config = dict(
    image_size=48,
    objective='edm',
    num_classes=2,
    layers=10,
    eps=1e-06,
    weight_decay=0.1,
)
Rows from block 2 of a small class-conditioned image diffusion model, named by matrix and row number. Rows with one number belong to one neuron. Each number is 128 + 24 x the weight over its row's rms, rounded and kept within 0 to 255. All counts start at 0. Numbers have three digits each. After the name is the row's rms in percent of the matrix's.
After each neuron's rows are labels from the 100 images, of 14976 (inputs lightly noised), where the neuron reaches its largest size: "responds to" is what is common among them. Only what is clearly more common there than usual is listed. The data: microscope photos of single blood and bone marrow cells.
# gate: MLP gate (model.blocks.2.mlp.gate.weight, 416x160), inputs 0-79
# fc1: MLP up (model.blocks.2.mlp.fc1.weight, 416x160), inputs 0-79
# fc2: MLP down (model.blocks.2.mlp.fc2.weight, 160x416, transposed), outputs 0-79

gate.154 082:147156119152149131118127164134147127145167155083127182088130118149097137158090126145149156117125127141168179128172121156128114136085127124133132128141129117127162128125118098128129128141079146119126127128117161140110128142139142136124086102
fc1.154 099:133157097113152139160115109122128116100148147078106125133135130108139093118150136114150200129149123153127084114145131136152106111137102112151125085131115099120123113105122049098106104123131134121115129125129135129106146125124092088088102101
fc2.154 095:149119172138133116091181134100142117099112127138093105124148128145108143100133128155121159131166132132178133114129128123117137124139090130141170147166119130146150095128109107129154091105147117128091100090126121092137135163111107127101135189
responds to: cell type: lymphocyte; smear: peripheral blood

gate.400 101:090189114086169130125178137096160089161153140161105176136135169114148143125086176123089125175141133132088174101150122148138112122144150171131114123141116140154074132124119138135130129125118154126128123134127128118155115114157126116094165111
fc1.400 094:137099136151113128168123108137135152122112130133095101140127149117077090128210125129137169131145153142086053138140155094112169163119112120119106134085154154119106171109118093076110128128135125128127131118121105120104124125116124128121141141
fc2.400 090:139119124092103122130106132170125101136150180120130129102131097120125135170057128147123162112131117133145140162154167150103148178128137158136120131083136119141179131127133099167133122127124133123135118157106138117093140122166182104113117144
responds to: cell type: lymphocyte; smear: peripheral blood

gate.372 124:134083119116100123134116111124120131133125100131090159075111134080179151106128127103153110133116150140133121121068098132159147109116162121124096125167103126140132099146122142141109072115126145123119135133120137073151119162125124111130128078
fc1.372 092:130130128123177131108126132150129119117128137084159107133107117133120089141134115101118130127156067104125142145142140145180162158155105084087137174091125131129139128131088087110130138126122127119104137105144126152132132098114122130106122153
fc2.372 105:158146099086103125112151155145137133106151055149153133094168131175126116171156118127141178161099080074151090128137149135089167142163140150165131161095103134129117107138107142097144109131145130128138147132153111145103130123115122088155157129
responds to: cell type: lymphocyte

gate.253 137:187134149142144133137079096117135128133137164131153074155126097170117092108142118120120182118159076113112134119136161119112157129130088105124138146066134139130104141132132127135136134130164134117140124102118127149079144112121128131083099174
fc1.253 102:119083170121158141144119119144108114136129138119125102148120138159105108117129148132119182138141069085043137128144121138121123123100087100127144114097136133119112148129144115127115147130173155129125129115118104142093128102140128139117135162
fc2.253 109:168147079115075143137140123142129102121140074132135131105133155191107155132139137125131169129150094088140134147126179134084164130124162182136134159088107133149095098128095127122153106095114116141135123128137140119104113128115137089141110167
responds to: cell type: lymphocyte

gate.142 208:094169104169079121128139150116136157108137091112102176115138185110148124170089165140088095152120162138147184139117144136141129136121133128094152133152129128107122142118150142118139116151125130140127100148148126094110127158136128125107103072
fc1.142 100:158145128100163115107140177106101127143150157164130129089161141131152165083100101142143130145163146150124146134175128125142091135135143147099108092144104153154119123122089123137100081115150113087115175138123159103102139106117127117157129116
fc2.142 132:153158117169091112131134106151133124152148070082126131107125182128123109088111147154177188128161140097146153170137070124110146110129119111162115170131147122169104158137113114121110125123152116130143101144137112119140141109135111111127117172
responds to: smear: peripheral blood

gate.35 092:160104109122184138100109091162150133124125129111125135119076158134114108168089147083146143086184098144125133158116115139098140088130096130139131113119172137151127111129086115155133152129128062119137128128078128123164128117200147140129160121
fc1.35 092:116130132160129130138151169136134126115116119191092110114137145110084166122139135141146136175039137132126126126140174130145108133132143184097131125128133123128129128125137154171165128118119136124109167114134109136139105151133107200218126126
fc2.35 099:145100129114103162141080163105167128128118157143120109104112159123159144126084154171114180153120100091093154132127128132117138154133177165117145141082170088119080106127097133121137128136176117157129137128151136111096141139157129159111158126
responds to: smear: peripheral blood; cell type: segmented neutrophil

gate.227 140:100127097152129130146111101098101114081088105132139109136117123127144136155139146159103110129122121151110097098102143167070164126176097080132123122106122125120129135131143101096102116113141106118123102126135089121117127106148121106051111138
fc1.227 143:130136131126119138128125119112144098143123169187129139126125164167136186117051146148131105122176117126161194139169133133154123124118147143114125158132108127126114141095104112122126093101091091114140127107133128132097106107103113154117117120
fc2.227 104:118137170128124118134121137149150110096155136131114135129150117119116128154073122111130140117150136127132159130124159134177095107111143143119128160133112166133139112160085092128146120104118127135102133089154138102146122128111120125176111131
responds to: smear: peripheral blood; cell type: segmented neutrophil

gate.407 170:167112082128167125097124130105146122114117154144127067141131088188102112102120166125111187112121111114162139122124184143075108128136086159131135128089163152161122142086108116139131108117141139130138112119096109127109134099128162118118122152
fc1.407 100:161105110155159106111086088150128128089115154098141125147121126109124104134118134164118208085126144105110128133085112113125102115206075083140104100120137127104137123131132129126145155130089131143112096089092129112118132121143166126076125110
fc2.407 114:115125101106161138152114155164113109154111158160127140115150099046135148170119144101159092116132113100129145135142063189131133122110111205113131127134147134123153129156117128110135110124133096136104138140129087124121140134109156126089092133
responds to: cell type: lymphocyte; smear: peripheral blood

gate.230 107:124115139106097075123127144125123121119090105123131147140167080131140135204160134114137063131165171137108156096116151147093101095162109109145123123121123128132128136129109134107153107125129117140135105115114158127140109137118119126088156125
fc1.230 104:122131093151148161124129115119116118086155096111095109110125156104127066076107124109122169122076119164184131132151135109137086189112131109118138124125149128113131123138100125128115106128121141114129142129171101139131122128111128133175120130
fc2.230 098:100146146158137122138125133119123110118124096149130127158114100131117180122127120129109158087118123149123094123179149146131131124129105155108114111111147129113115114094101113098101148115166108102147144137120167142127144080116124134106144096
responds to: cell type: lymphocyte

gate.191 107:130157140138140130093129052120131097135111145133200062109102119099155088124153125080080129127117097131136122128095147139129147120132132054116122147095120128083129106153132086120128132128110124139128127137128105132127107115126129070083123143
fc1.191 098:122098136123140142126161097161112126128130133110155150137118087045143102121175132152121113144142133130144171122131100131113117137124126125141127110091130127084128142146133164113120128139146117141147114114133111147106105138158174075123143149
fc2.191 094:139085129153115159121091140102113147138112175126140110116162124106150119118142143088091085140124101122107119136088164131117128097126123063110123104129099164101156111170136171140138114097110147119153129115125122092135093128110110139112132095
responds to: cell type: segmented neutrophil

gate.109 126:068156101080110130121128166111152108138135113138108212120126131072129136138115140157078120139115148170129126108085080096148079132152152149124119130165095127113108128149129149117126124129098130134113127140130148078160136124103147098123097085
fc1.109 095:110181143128107123116135142137152108163142102128100161114096128108163127127124121172127089112130167169127147122116066125133104158131125096083145127137111126093092143129139148126134140119114079123149123120135144137167128149098130108130117053
fc2.109 101:189121105137128142139119125135122066129088174082155170129169114079144096142099135156096116135128132139131186116115082094088170155118134137141087136129149140145177110145138149115114125114124133161109128091147075163131122137122106128132110114
responds to: cell type: lymphocyte

gate.360 079:100158128160105104124108101127145109114119091137131137097136116133106161115128130124132146127146133137116127134114106126049097100180084098148069100110106129127129152134177247111093127125097122125104119145120132108134130148121126159137127116
fc1.360 081:126156136119163131144109144128122135164127112175137170129120156137103077128131133117127138112102125133076134154129131115127129129120106149116117119133121130124121125145115106131142170137139124105150108138123150071098091144141152126148104102
fc2.360 086:084083090136134099085143101150117144110145137109155163147119117109116130137130109147114140134148136151129135111123124125115117148117140138137096147122112146140113114111132053143153146118142114144141142125128099122094133127131097180175112118
responds to: smear: peripheral blood; cell type: erythroblast

gate.96 130:143180154159137111120133119110145172143149133117147146129128153103117119101129107128116139120110122155105121109113098102056103104138122133129098086140129115116128086129131149126100114117149120124107130120090104132102131124135152116102087089
fc1.96 118:174127169081124125121128111127131136160105124082155134156116184112114127132131113139145105133117141172108127152114078180177195173151153129125102091116118102127114119148140158102116135142126137147105125129117121107123101134128140118138138103
fc2.96 112:149129058121097131128109138163125084138107130127153097124111127138115147134130119124168114132188163125156151146105128170132146113096085138144127126137103169144135104141116067187148094103139103142125076115152127107139131147112143123083091211
responds to: cell type: lymphocyte

gate.28 078:116162118149176123140149171120143094109121123129142105107136114127123176134096103144197062121088077094126136121136114130150146144122142143095156120129111146161143148133122136126154076117098128104139121118143107146127125106120129132126093110
fc1.28 092:120138155140125127141154176135161047173133121177101106106144148129094133142113103159134116131060118114118211145185136111126118123121162128111110120112166163094100130136128173142145124134114118124167131119147122140140129128129159127178118102
fc2.28 083:117116090128130140109121138158147139143086135102119151168118078159150151126128104112131125155156159115127127104150166136147104138124078149137135124138093143124134108123140094157132134119114122160150145124130090170121129157083139118143080110
responds to: smear: peripheral blood

gate.239 108:131151112139138143147126118154082177099156129132123124126150144125114109082148139124171149184146114134142105147146121134126150125142107164108088126118133132119138129138092125069118126107119136109094150141158129144123111129093076117158149126
fc1.239 114:106143128095133089126169172124131118179125147167116140120145136130135131161086126163121067097103133115102185164123107162130146116136138165163118131133127127127132163101127137112146171143151161115144096131098159101130123127146196128121126117
fc2.239 119:141117129125148149138179119111133118096111125142142157144130159121106165093077139153110129129163100145139192106179156133092150154149109116128121087116165124113139132136127107131103156132164169113127093134151137122090134109157154102125134170
responds to: smear: peripheral blood

gate.119 104:128138130133140119145130123142135179122117093172116125130126131147120137121136097109091133127072156113168104129080143097122159109133133136128142145157136128159141163158153170140124131143131128144127114116127131121136156130160162107105123112
fc1.119 096:117124099117174128128104117165148103132095174048129112100111112104107076136097165121135174098134113127124160115093110060074135130110143114131149126116150127110129100125125151133145128104086141138134160164132102128132131140098128096119149125
fc2.119 088:138136131098087145129139144144124128127119124126151131131125112139143145119121131166124141168151138118157118103099120171110134094127133119118160128135117167171144118151121105121134114089132140130128100100129092111129118139113104126144079139
responds to: cell type: artefact

gate.291 168:130125118113121138132139122106127126130097127150094136148106158083111114119105097126104171086099058127119154176120072135131118128141153083130148106128113126098136098146097132142128118122121157110099107123098130129122135105164133139126127114
fc1.291 099:140148127112130107118118144156123119105128145122170145119146092172185111181057122169123110105159110137117145143125125149154107111114114135143123157121118115164138159102141094137134131109133125131155082120138147141126153109186121082079105123
fc2.291 117:132130133133095108143129129143110111113086144135196145126079232137156129180167108108138113117157141109117115196132165143131110147101135106121088145098098139124110105101125104170130126121124130152105101151169119141127124125112089158143133120
responds to: cell type: lymphocyte

gate.393 088:080149142132095121132105133119133114094130101104140107137116149146120128129125122120108130100096150184154135130137121118128152140108141155111085127111119084082111118129091130074088125116097107078096132101149123129120088123080128092159126127
fc1.393 129:105135093132114092116081102110138126069122091118153141139120116121105133113140149129158160128118137130127137105134101150125117150136130125123114126105120092118126114124101093047111087102135112107102093077139099119096117111123113088097078095
fc2.393 100:120100157095102140177114158128157100159128147117162143128114135126119128117140141128100128148089116127099141121144134128115137124116149087114154173135114136138130105154128123117199097085069087150128080123153069099128050146132082110115112129
responds to: cell type: artefact

gate.319 098:132114144116144129126146073149147108129132144122128127119133159124148144160129170143128147118107101145098135089117086127130104154169126100128129119117114127128091133113123127130120126138132144148147107130141125110113107132143145082023126072
fc1.319 123:126129093108133127129173119129155117114092129121130138137108108091124151151126137130111081112072169125085127118124101141146126120171160095156108101156144129147100132144128115087121136098162160107133120134132114101147107128130153111109134078
fc2.319 118:142150137085106142129093149147115123140124162093135117115128158126128175139121123128129135133154119083099110147145169065133117138122128155172139181126078144138130103131147126149141112128078115129128098119146113120158114142133111084121099181
responds to: cell type: erythroblast

gate.349 101:111134141108158087158092137135164094167139139143129149123164128112087160038067170092149125117134080110136201139128118137167110148117149121137137122153142106128082131125125149134112100130127163111140139122107127091121127133131160121134128089
fc1.349 090:129153098136070144091142135128141151135138118163095131161092187154138133160104096173157126126124152114118124136168174149158089124156138180133146142129109107115121128121138141136118144091126107125103148110112146118163141151087101174148162136
fc2.349 096:121103137130131122103073124110107102128151165124128151113177139154115120161129139128100142072150145126163163141104127112139134111144138104105113124142136114112166120132123123104125104127150198153134156127107131107148099136132188088118160108
responds to: cell type: lymphocyte

gate.48 075:133121077132123123096128106163135122138123122123108171141088152156109079125125129119174127118149162132115101095123090126122076114147082118170129152128175128118122166160127095091103171139135141122132107174123134148147128163144105150120128128
fc1.48 077:115144158136129101133143096084169141124143138146116135117123110185144151127134176096156155148122093122124141117108166110100158123152114106163147116155099138147118145134130145110126112139140107131132110128147129128097079121098128116087124151
fc2.48 082:134066113139158115103190128160112124130127151132130084144140096131116143105112155130137091120135168136129119144097102146133133140149123110133132125114122121096090119084140128136098129138180160094165126160092133174136122137141203127139136120
responds to: cell type: erythroblast

gate.164 119:107144119156140140105111163127076140122105143108141129135143102158181129083086125135140133140147162115148133107154138094183113128108109131057144147136123128152107109100122094120144094110102135110092157120128125138081139108128060115160131134
fc1.164 106:089185142119137121112129148128133143163147176184119132139126135102132154105090109156139113121111131116151130133190066096146130140104173171134111116157129125127129102123101129110127122108138149131118114116105137128121140129112135111130109068
fc2.164 108:109131166154122123138163116158128136134103152094124129136119140116105211123130122142111133173119101089137133128114153156187099100093160143127107128089129128126123114144130119163117104119142181135134087116140126125207128123113105094099132151
responds to: smear: peripheral blood

gate.278 088:142169098102129123124124116128118138116123147139076156153145074090103120118136155140101193181129155166139089114129107062128091128134157107136107114168137130144133111135112146134150110130104128124109150162121128128134112113137090097158124121
fc1.278 098:114168142128130158155125113133117126120117148139123103146112180102142068137121135132105172128093123142095142148125126126098096081172116082127119113140144160114135145114128115131136161167140143131125134153130113136104163147125197145128135101
fc2.278 087:078095129144145149122102097087118105101124113121134117119111103148086131118089119133129134131148138139123120144117145162138085139165091123107112136124124143129096154106142106108124150138109112147155088116141130125122122112129161162169101129
responds to: cell type: lymphocyte

gate.175 099:123110103112159110128122083139133128129161072170138107148138138125107151080174126062125198140138116097123120133097168129100117113130124170159081164135128129161129112116140128153128156129100121134122145156132115134161146135110115140161114144
fc1.175 085:137159160126121146134125141147120135141123169119162142129140114132185106146126127173137087128109143138102117141176161146134100165134122141136099153126126134125126173143122142109132134127105126127127140128135128113095120121113108122118129131
fc2.175 099:115129104128171101112150149145094142142149135128137125141128149162140128136168119101153056147141124103104082131206097080146075138143116117132149130136130124121126128102136112126113171160129141115127161148123126166099155118139124141169158146
responds to: cell type: lymphocyte

gate.406 093:130154142127096099120098103129157131136133169128122139112109152165113145105099136124156128126126122111145175151137126159174152121086130132091143139123142124102087150122128103133135160126130151126134127131095144071115138122103160110109148136
fc1.406 124:110160151119177121109104131128134136176179191179066135132118166088155112106081174126165127129111157102132176135154086142138093142118135157114147121140112123136125132123098124134130118114119128106145138147128127127129114138110150137147114114
fc2.406 120:136122123151130138126080139088137166176150149135145100126148163103100112114156172141127090110097139128135129134135124122119138116122121108117100106121154126126138162152130126131135130120117119154127099075141147091126094127125128117070159140
responds to: cell type: artefact

gate.369 133:165169099118139097076154149142145131150091137160132125127122117162112105134092152125095169146117151116192134118132157125147093122147076180125161139092133132121135136128128142108125124131125132126129106124123102127101145113100149097074095118
fc1.369 099:104121109118166120121163127104161143108126114131164128094121128108136122134086119120078191137128168100179171153130144129139092121165121158107170142143139147128142079152110165163130135130094074146108129139094127138127127116125129128145159112
fc2.369 111:062150142129146118111093131117132125118151128089154129111105143096151120143134112091113139101114097093173158134073161108184072144122126100129135076147150149127074140151119162148138139134095123141116182137110125144111117127118160127146121141
responds to: smear: peripheral blood; cell type: segmented neutrophil

gate.0 094:156133123112182141125144150138099096096123155152133132145151156137158097172125129155107167134136149108085111085145123149121127139163063160206105145153121146148120169132138117123138132121124140106126120134133101159111119116155162128113121128
fc1.0 105:173118129117089137153137168113126128149167113160131132143149143130108187115161124097146134129132131141155142146147156155143133130095140147113100116150096128134128129121123187139131128122124128126117155118127153135128146118116090153217163145
fc2.0 105:112123123138107118101146106132134157102126133141136172128142146108122128129130122120085114123130101135122173062119136041120088135150129152128136107113118117116140156140130113101123155146134137113126189144118125139085124129118131155206140108
responds to: smear: peripheral blood

gate.320 178:190113137123121114142096146150142097123137164176093139123168091106136189061125120147119151115142131152121128135123125087107093145136081136130121132110133111166152129094134125128126113101098122123140136132122134139142142122070136141128125139
fc1.320 097:088175130130128130099156135135103171139130091116182145124131152134138088154120115107148087150116120123094113144163148188172142127124138136140140126133121128102118124131150124122143155122146140139128134158173129108147095138155113143157139135
fc2.320 123:092096145130167132128106127120110131133124163181149137118144099132147169199119117154113109136129125103124114109158156088161080127125123154105122086133146138093107124154132146135137125137090111129123175119131136163118153126102144102129136135
responds to: cell type: lymphocyte

gate.102 090:122120107122103098115147114118153124126115099149133119134157108176129136149109151094113174143154181119168169119100137147106141084132101163137170183135161159159106141106152180152140091138132109179118132127102173146123161130153136138090127133
fc1.102 099:114153134121143122145118152133168085143070166213129127179167120142147144111157110117131183126143093129105109129077132088128156098119127160126138133128125150131112127094169144151130141110122146120118119137112119113118112104113102129121138180
fc2.102 089:110061145143089146103121135135128130136118120104127131121147132159122087125108111130131192107165125126135168110063172143122160094105160104110164134133124149183120101110069132117142120094139128159122121124125107111112071151173106149157129153
responds to: cell type: segmented neutrophil; smear: peripheral blood

gate.391 072:122116181171115143127134165148159143109170131105130124130076131140132159108128172110136112153098139116118100121154106081084087101139132143147128108144129131133130139122164090105131130171094144129132133118118137126123157124141145139142107114
fc1.391 078:145177130126146129082133118136123168109149156154126130124119157128061081109105144104134170171152147184152104145117130146104077114117123151096149096175160138104112128102090138156140119106156114096128117134123112107081139109124094085130103111
fc2.391 076:090129156130157133119130131133143159105102139167103130133140117092151151126130131127128139130123124137091148121111135110127140139148138133109120091105125125118143139115166093124121132135142150146142107110082153142108112123128118137131188119
responds to: cell type: promyelocyte

gate.373 119:106113158145152133136128182121111137118123164134163069135149129145198194125121094148125119132132153110128127089148121107107164155130126122105129138105108123149115131124156143123131126147131155130098144148138108131060144112127137127124142164
fc1.373 107:095081124120134152115086127076152128135081138137169128105127102139149154128133110143083120104146124115142084099121123072068147153131127103115171128109155109158109131143152176124127086145152146126114126111128148137094168109134116113094131126
fc2.373 120:104147076109107145137121136115124136150158055104162138108125180133147087122143157120117129101154117087147138144123121167140092104122148187107113125132116141144135128151108122147128126089116066140124136085120141072071124118115099151122134168
responds to: smear: peripheral blood

gate.408 109:144126114122115105130135095126157070123110060109131140171128103080138105148137077108107168106124078128135127140098172119107148132151140088161093083116135142106141100127125116123131133139122148122122125129141070146145123090155119138113105129
fc1.408 092:181129157116155111108117116129133133129133159144138125087148160139079117169111125156146126179108091118141134124137085148141126190129120117096138154089138129169137138101102128132114129120135150119112124157135132126128086118119083135128163109
fc2.408 101:087117110112131122116140128135137090109133126104116150134127125123119136146131128035168079158112187132139121130129111148125118095093147138113135158147130114163138078111092057108129108139105132106111137099116116144116147135135119135128101108
responds to: cell type: erythroblast

gate.59 154:139133134111112121110130152113103132167130155126118111119113139124105076102116062139084104106156074159127152192127128163160104142108140137131114125133112128127143098122137141140120119103130137126112104112127128119120130124115117144118116108
fc1.59 093:119134166118170123140106152131117149153155103115131184127104101121146134123108128150168129138139105130096132087135111114193117167053126137129126118155155128117115140128156125104137148127119129128121137149144164117129111135120157144112125125
fc2.59 099:113152138137123121105167114129114130124135121150136137171135142134100191116128161122105086092169082140120113096125131121111123123121119106121116113133133120108146177133118145112146158148133115129170177126130117118137140085100138120130139122
responds to: cell type: lymphocyte

gate.193 068:095129125127130091132159167156111124147120121161124157141128144188108092133085156128123157149111117096142194148140137100153118095132124192172173139128118174155130133152125185145148154172119139127128149129145193123161154124126124161139188142
fc1.193 088:155109117086134132184132142106126125131122104128148196169154144079097087148137136135128153096160120170123105116095144130106119110128131179155141115140128128171102114161109122180128149094122138142112129145120093131133094112117131104119153134
fc2.193 088:088101150094121164134101129123127153150122175146127100137123132099128149130098135132109139153097123108116144127113147120122131078084117121097105137154128158101127149113076098100133120102086124130122067122152114089131102118086113115139136117
responds to: cell type: segmented neutrophil; smear: peripheral blood

gate.114 084:195057164126161123104129133126128143181151123162148123115121126131107152101114092117103156143119092129122132128102122124133096095111129131122112135170160126128095112128165141145143115115133144121100138145129147139143128129108100125156095085
fc1.114 101:132146155118125135130124116082149129162146120146163118126178119108164102165140095133108125076125040072159088132081154146147118134100131131138138117096077138127116085110122091133116084146142131127117074113084124095114165116150137106128107113
fc2.114 107:182141120143176084083133063089147142122127149146099068143121156122098073176089125151134143156129095128132129129092102073127109172129046141132111180138130132124127152129111100141123140144125127121180155143118135145138131097162128117146155092
responds to: smear: peripheral blood

gate.263 087:137107129067120116079115115109158107128156095098133132115128155130130134134117126086107137133171101145134105122089127174097052106114127160160138110105134112147124134144124159166131104174114075161107136121141129128118123165185134133134088138
fc1.263 086:134120125134132129113126129139144136115131124112097103084110129114156150158136155099107090151102127189159119118094139142088096084116139166142098106122128128132109116151134194168101130132108125132097128112149143111176118119135138099102128128
fc2.263 080:099129147097112132152122155103133159136101123135078118104159126166125183122131159119152124143106169135135120135094128096167113110143126138117112133122121156118137111144104140109137113148104109160117121107134139121157145094076050137119140164
responds to: smear: peripheral blood; cell type: segmented neutrophil