Rows from block 5 of a small class-conditioned image diffusion model, named by matrix and row number. Rows with one number belong to one neuron. Each number is 500 + 40 x the weight over its row's rms, rounded and kept within 0 to 999. All counts start at 0. Numbers have three digits each. After the name is the row's rms in percent of the matrix's.
After each neuron's rows are labels from the 100 images, of 14976 (inputs lightly noised), where the neuron reaches its largest size: "responds to" is what is common among them; "colour at peak" is the nearest of a few named colours to the mean colour under the peak. Only what is clearly more common there than usual is listed. The data: microscope photos of single blood and bone marrow cells.
# gate: MLP gate (model.blocks.5.mlp.gate.weight, 416x160), inputs 80-159
# fc1: MLP up (model.blocks.5.mlp.fc1.weight, 416x160), inputs 80-159
# fc2: MLP down (model.blocks.5.mlp.fc2.weight, 160x416, transposed), outputs 80-159

gate.156 076:493515459515547514552513545509508547530479533473487506514501508505525463480560568500576540509475536538483483492497556456513553510482511552590543537506505526559573525565545542546520534541588580527554583559500503561490534550575549572535552563
fc1.156 081:500478402506517513523431529517511505448442499540506547443514481419501478519524451523480500475518482445541580461486495514578486478519533488436539527483441476467457479499484457489439543468498519533569538544458480423492548507521503446500502502
fc2.156 079:482524574515499571460530481495467499538489475482500520398506541467528469509530576515452504529466499494502528497508487513548503504524491500538469479518531520556512517464537453500498530497479512477528504497539506482553500488466550498515471477
responds to: smear: peripheral blood
colour at peak: pink

gate.295 089:510459498483479472548488480442501530513502512525504517545517524637434585540486514462504424478525536571554483481455544457524466525542503439499496542490482545423550489474501466527521496493554491486521512520544499489507471369491459499499480450
fc1.295 096:495467495532416513480502443482466599548494505532439486525498542508562537479456482573455385530506497520487494469496516463513566533560377497509447456501501537523494519507552650507462512484427495504513500497421531533415467505482470530528524510
fc2.295 093:526494545494627488488467501577493564435486523460527556540491555484433501485499533521531610439548532405499502617478462564515525573581525509530567493483504556573499528439467535517486551463478494492508526525466539511479499490487419404463466435
responds to: cell type: lymphocyte
colour at peak: purple; blue

gate.174 097:515497615543472511463521477485481467477550505486530472512463525483522457520516520497557537483505495481569491437504432456456565478460489485500411494389468517519508460502440373482506457472471480447497420450491507489410457522503493510495501492
fc1.174 090:460502572525527544502402474552491418555521479525539507511486541551469456508540536539528502501498485466534499512559483448415530501502491526523494450514487518520579470496524480516554455471501539543502517521505497508470485554499503588575488488
fc2.174 088:489458358502467495513536503503512533486456490522444489524430562413495564440545567502499529493503536489480494476510534502419502530468462562523503532517504566479451548559512494509438494500483431537567495422480507499546428389504530526479548519
responds to: cell type: lymphocyte
colour at peak: black; blue

gate.96 060:564423546500532484549557501533474521515372506504529493518503459483545506466633561526491523449544479505483518582505484494496495501476519442552506514572414473542515480504500470483459493502517532547523496453492509442445419563457577532481506478
fc1.96 077:448519532470424522450500504466545526479513493518434469503479531496486533518448494505406543503520467458543522506482450539557441461484483560513473485535411459503445480554488403476470506489461426484502502488481470494475440514485498467446502512
fc2.96 074:541492510478484423501502461534505532489478493415419504485529489531419510528392588481532437494498541510546511515542504502495483483563508497527550403507427490541542424460424557480500447512507457499499478497547558549483528511519527500452528494
responds to: smear: peripheral blood; cell type: segmented neutrophil
colour at peak: purple

gate.284 144:506472527458523443477565435510502476485535564498445479511497563535500546555522489597485482538479565489592477466419479514534493516514498496482475461494485484571502454461504499484464482483485543458441490495514480486501531497537444438450486477
fc1.284 104:435512534441509511471458523519514487523533515564469491387501514476503601539525585517480591532446521453618482610489499558465527478451564429478510473499499531521481475477501510502514507513534498546512491463493556500491512476494512499520580460
fc2.284 116:547473541471481480477492542559508521557503527466455486492510522538477480529446498549458478414537482442408490478600518503494462460525477500503456463493510521566539459532480479515462466490484598538591570541538498551519428428506473520462468472
responds to: cell type: lymphocyte
colour at peak: pink

gate.203 160:471491472516501499464505528439505456504488545526547503452543447459533488519409497574415492511454413456426523526496549541433464541476501457482488522410494552477474527492496472479431458483486472453486430423442477483476456537455476506548486485
fc1.203 089:525509508571500456512476494544469544496488425492536538569489527501420399515514574444592577489564635539522441469542460492496508463466612459402517510459539442497507421540505486471525458494528500528508500507528562511496507453496516524453490517
fc2.203 119:468512540491572530480513541445478516499506497514480527485483456492525445431523532422491472539498438551447476524440527455507495502510498506544474519465471458505567480527570465560485517471495548470542495480533441396560506523479511530438559399
responds to: cell type: lymphocyte; smear: peripheral blood
colour at peak: pink

gate.223 146:506520453538519565507449500546551513381489443507487519490481520503508518575475532492524437564448487510463470502460461450579418585437506465518471497479511496520468474461487470421430487522494473500525483464455495466498522477462572461469489431
fc1.223 107:373485471522492562517447492540513461583546436458473568491504605535428421549560497504560450484454519467514527433502489408524516549487484508486397525481465514520499460490463514508515507554461545491538528564530565474479515502502523528505500451
fc2.223 128:479501510548539541463529535506449526522450481494524461477483544490500472577431484439505530477550488566489563520546526473496476486504525465494468524547472499441561504511485484518449523451463457523485483459491471509459402515541526494483464514
responds to: cell type: lymphocyte
colour at peak: black; blue

gate.367 117:464457519460456483468463510531491466483500515525525474532510490467475561529521506505501534439499532504480520488498403483508499492532406500541482480457412457462458495479499483460482472441447446424442409476402456490433477485484425485435411464
fc1.367 122:454391456505510459497572526477431562506432505535448504486480458560494431571436547493529460517483577494480396535479497524422504499461579371353513502506456485490503498541500500510537514518504525506495498536547546496527501499544472530503500542
fc2.367 126:438390304565482517499526521567546484504475472500493467505571517446486463509489474504473503504520529425437489501510498505645496505468461472501445499515475499510467496454483494551507475544487516492501611489440495508498477472492530482543498497
responds to: cell type: lymphocyte
colour at peak: grey

gate.198 190:513513553529492482452575428510514488453566501449483476578470524507536488456523493440473521535540540455552482432478467471547538507497507503498466501496450476498503489534488491522508520504441510447535491504490454535502534513538409448514467513
fc1.198 105:432530472489474489491517454491511457469502507451569471587522485440546467489425468485515587553450455454477473443513543482500520491400510602527496537502474537526555499548461466497480476507491500507549507555464514508510478594534521543539537518
fc2.198 122:528540553440521433517572454533507439499479502458576432513446555451463473453507523539483507523486537439386498531480550524472409464475474491565523492503493456579480453530530487469513499489488500522523538545551493505513467509531498490591504517
responds to: cell type: lymphocyte
colour at peak: pink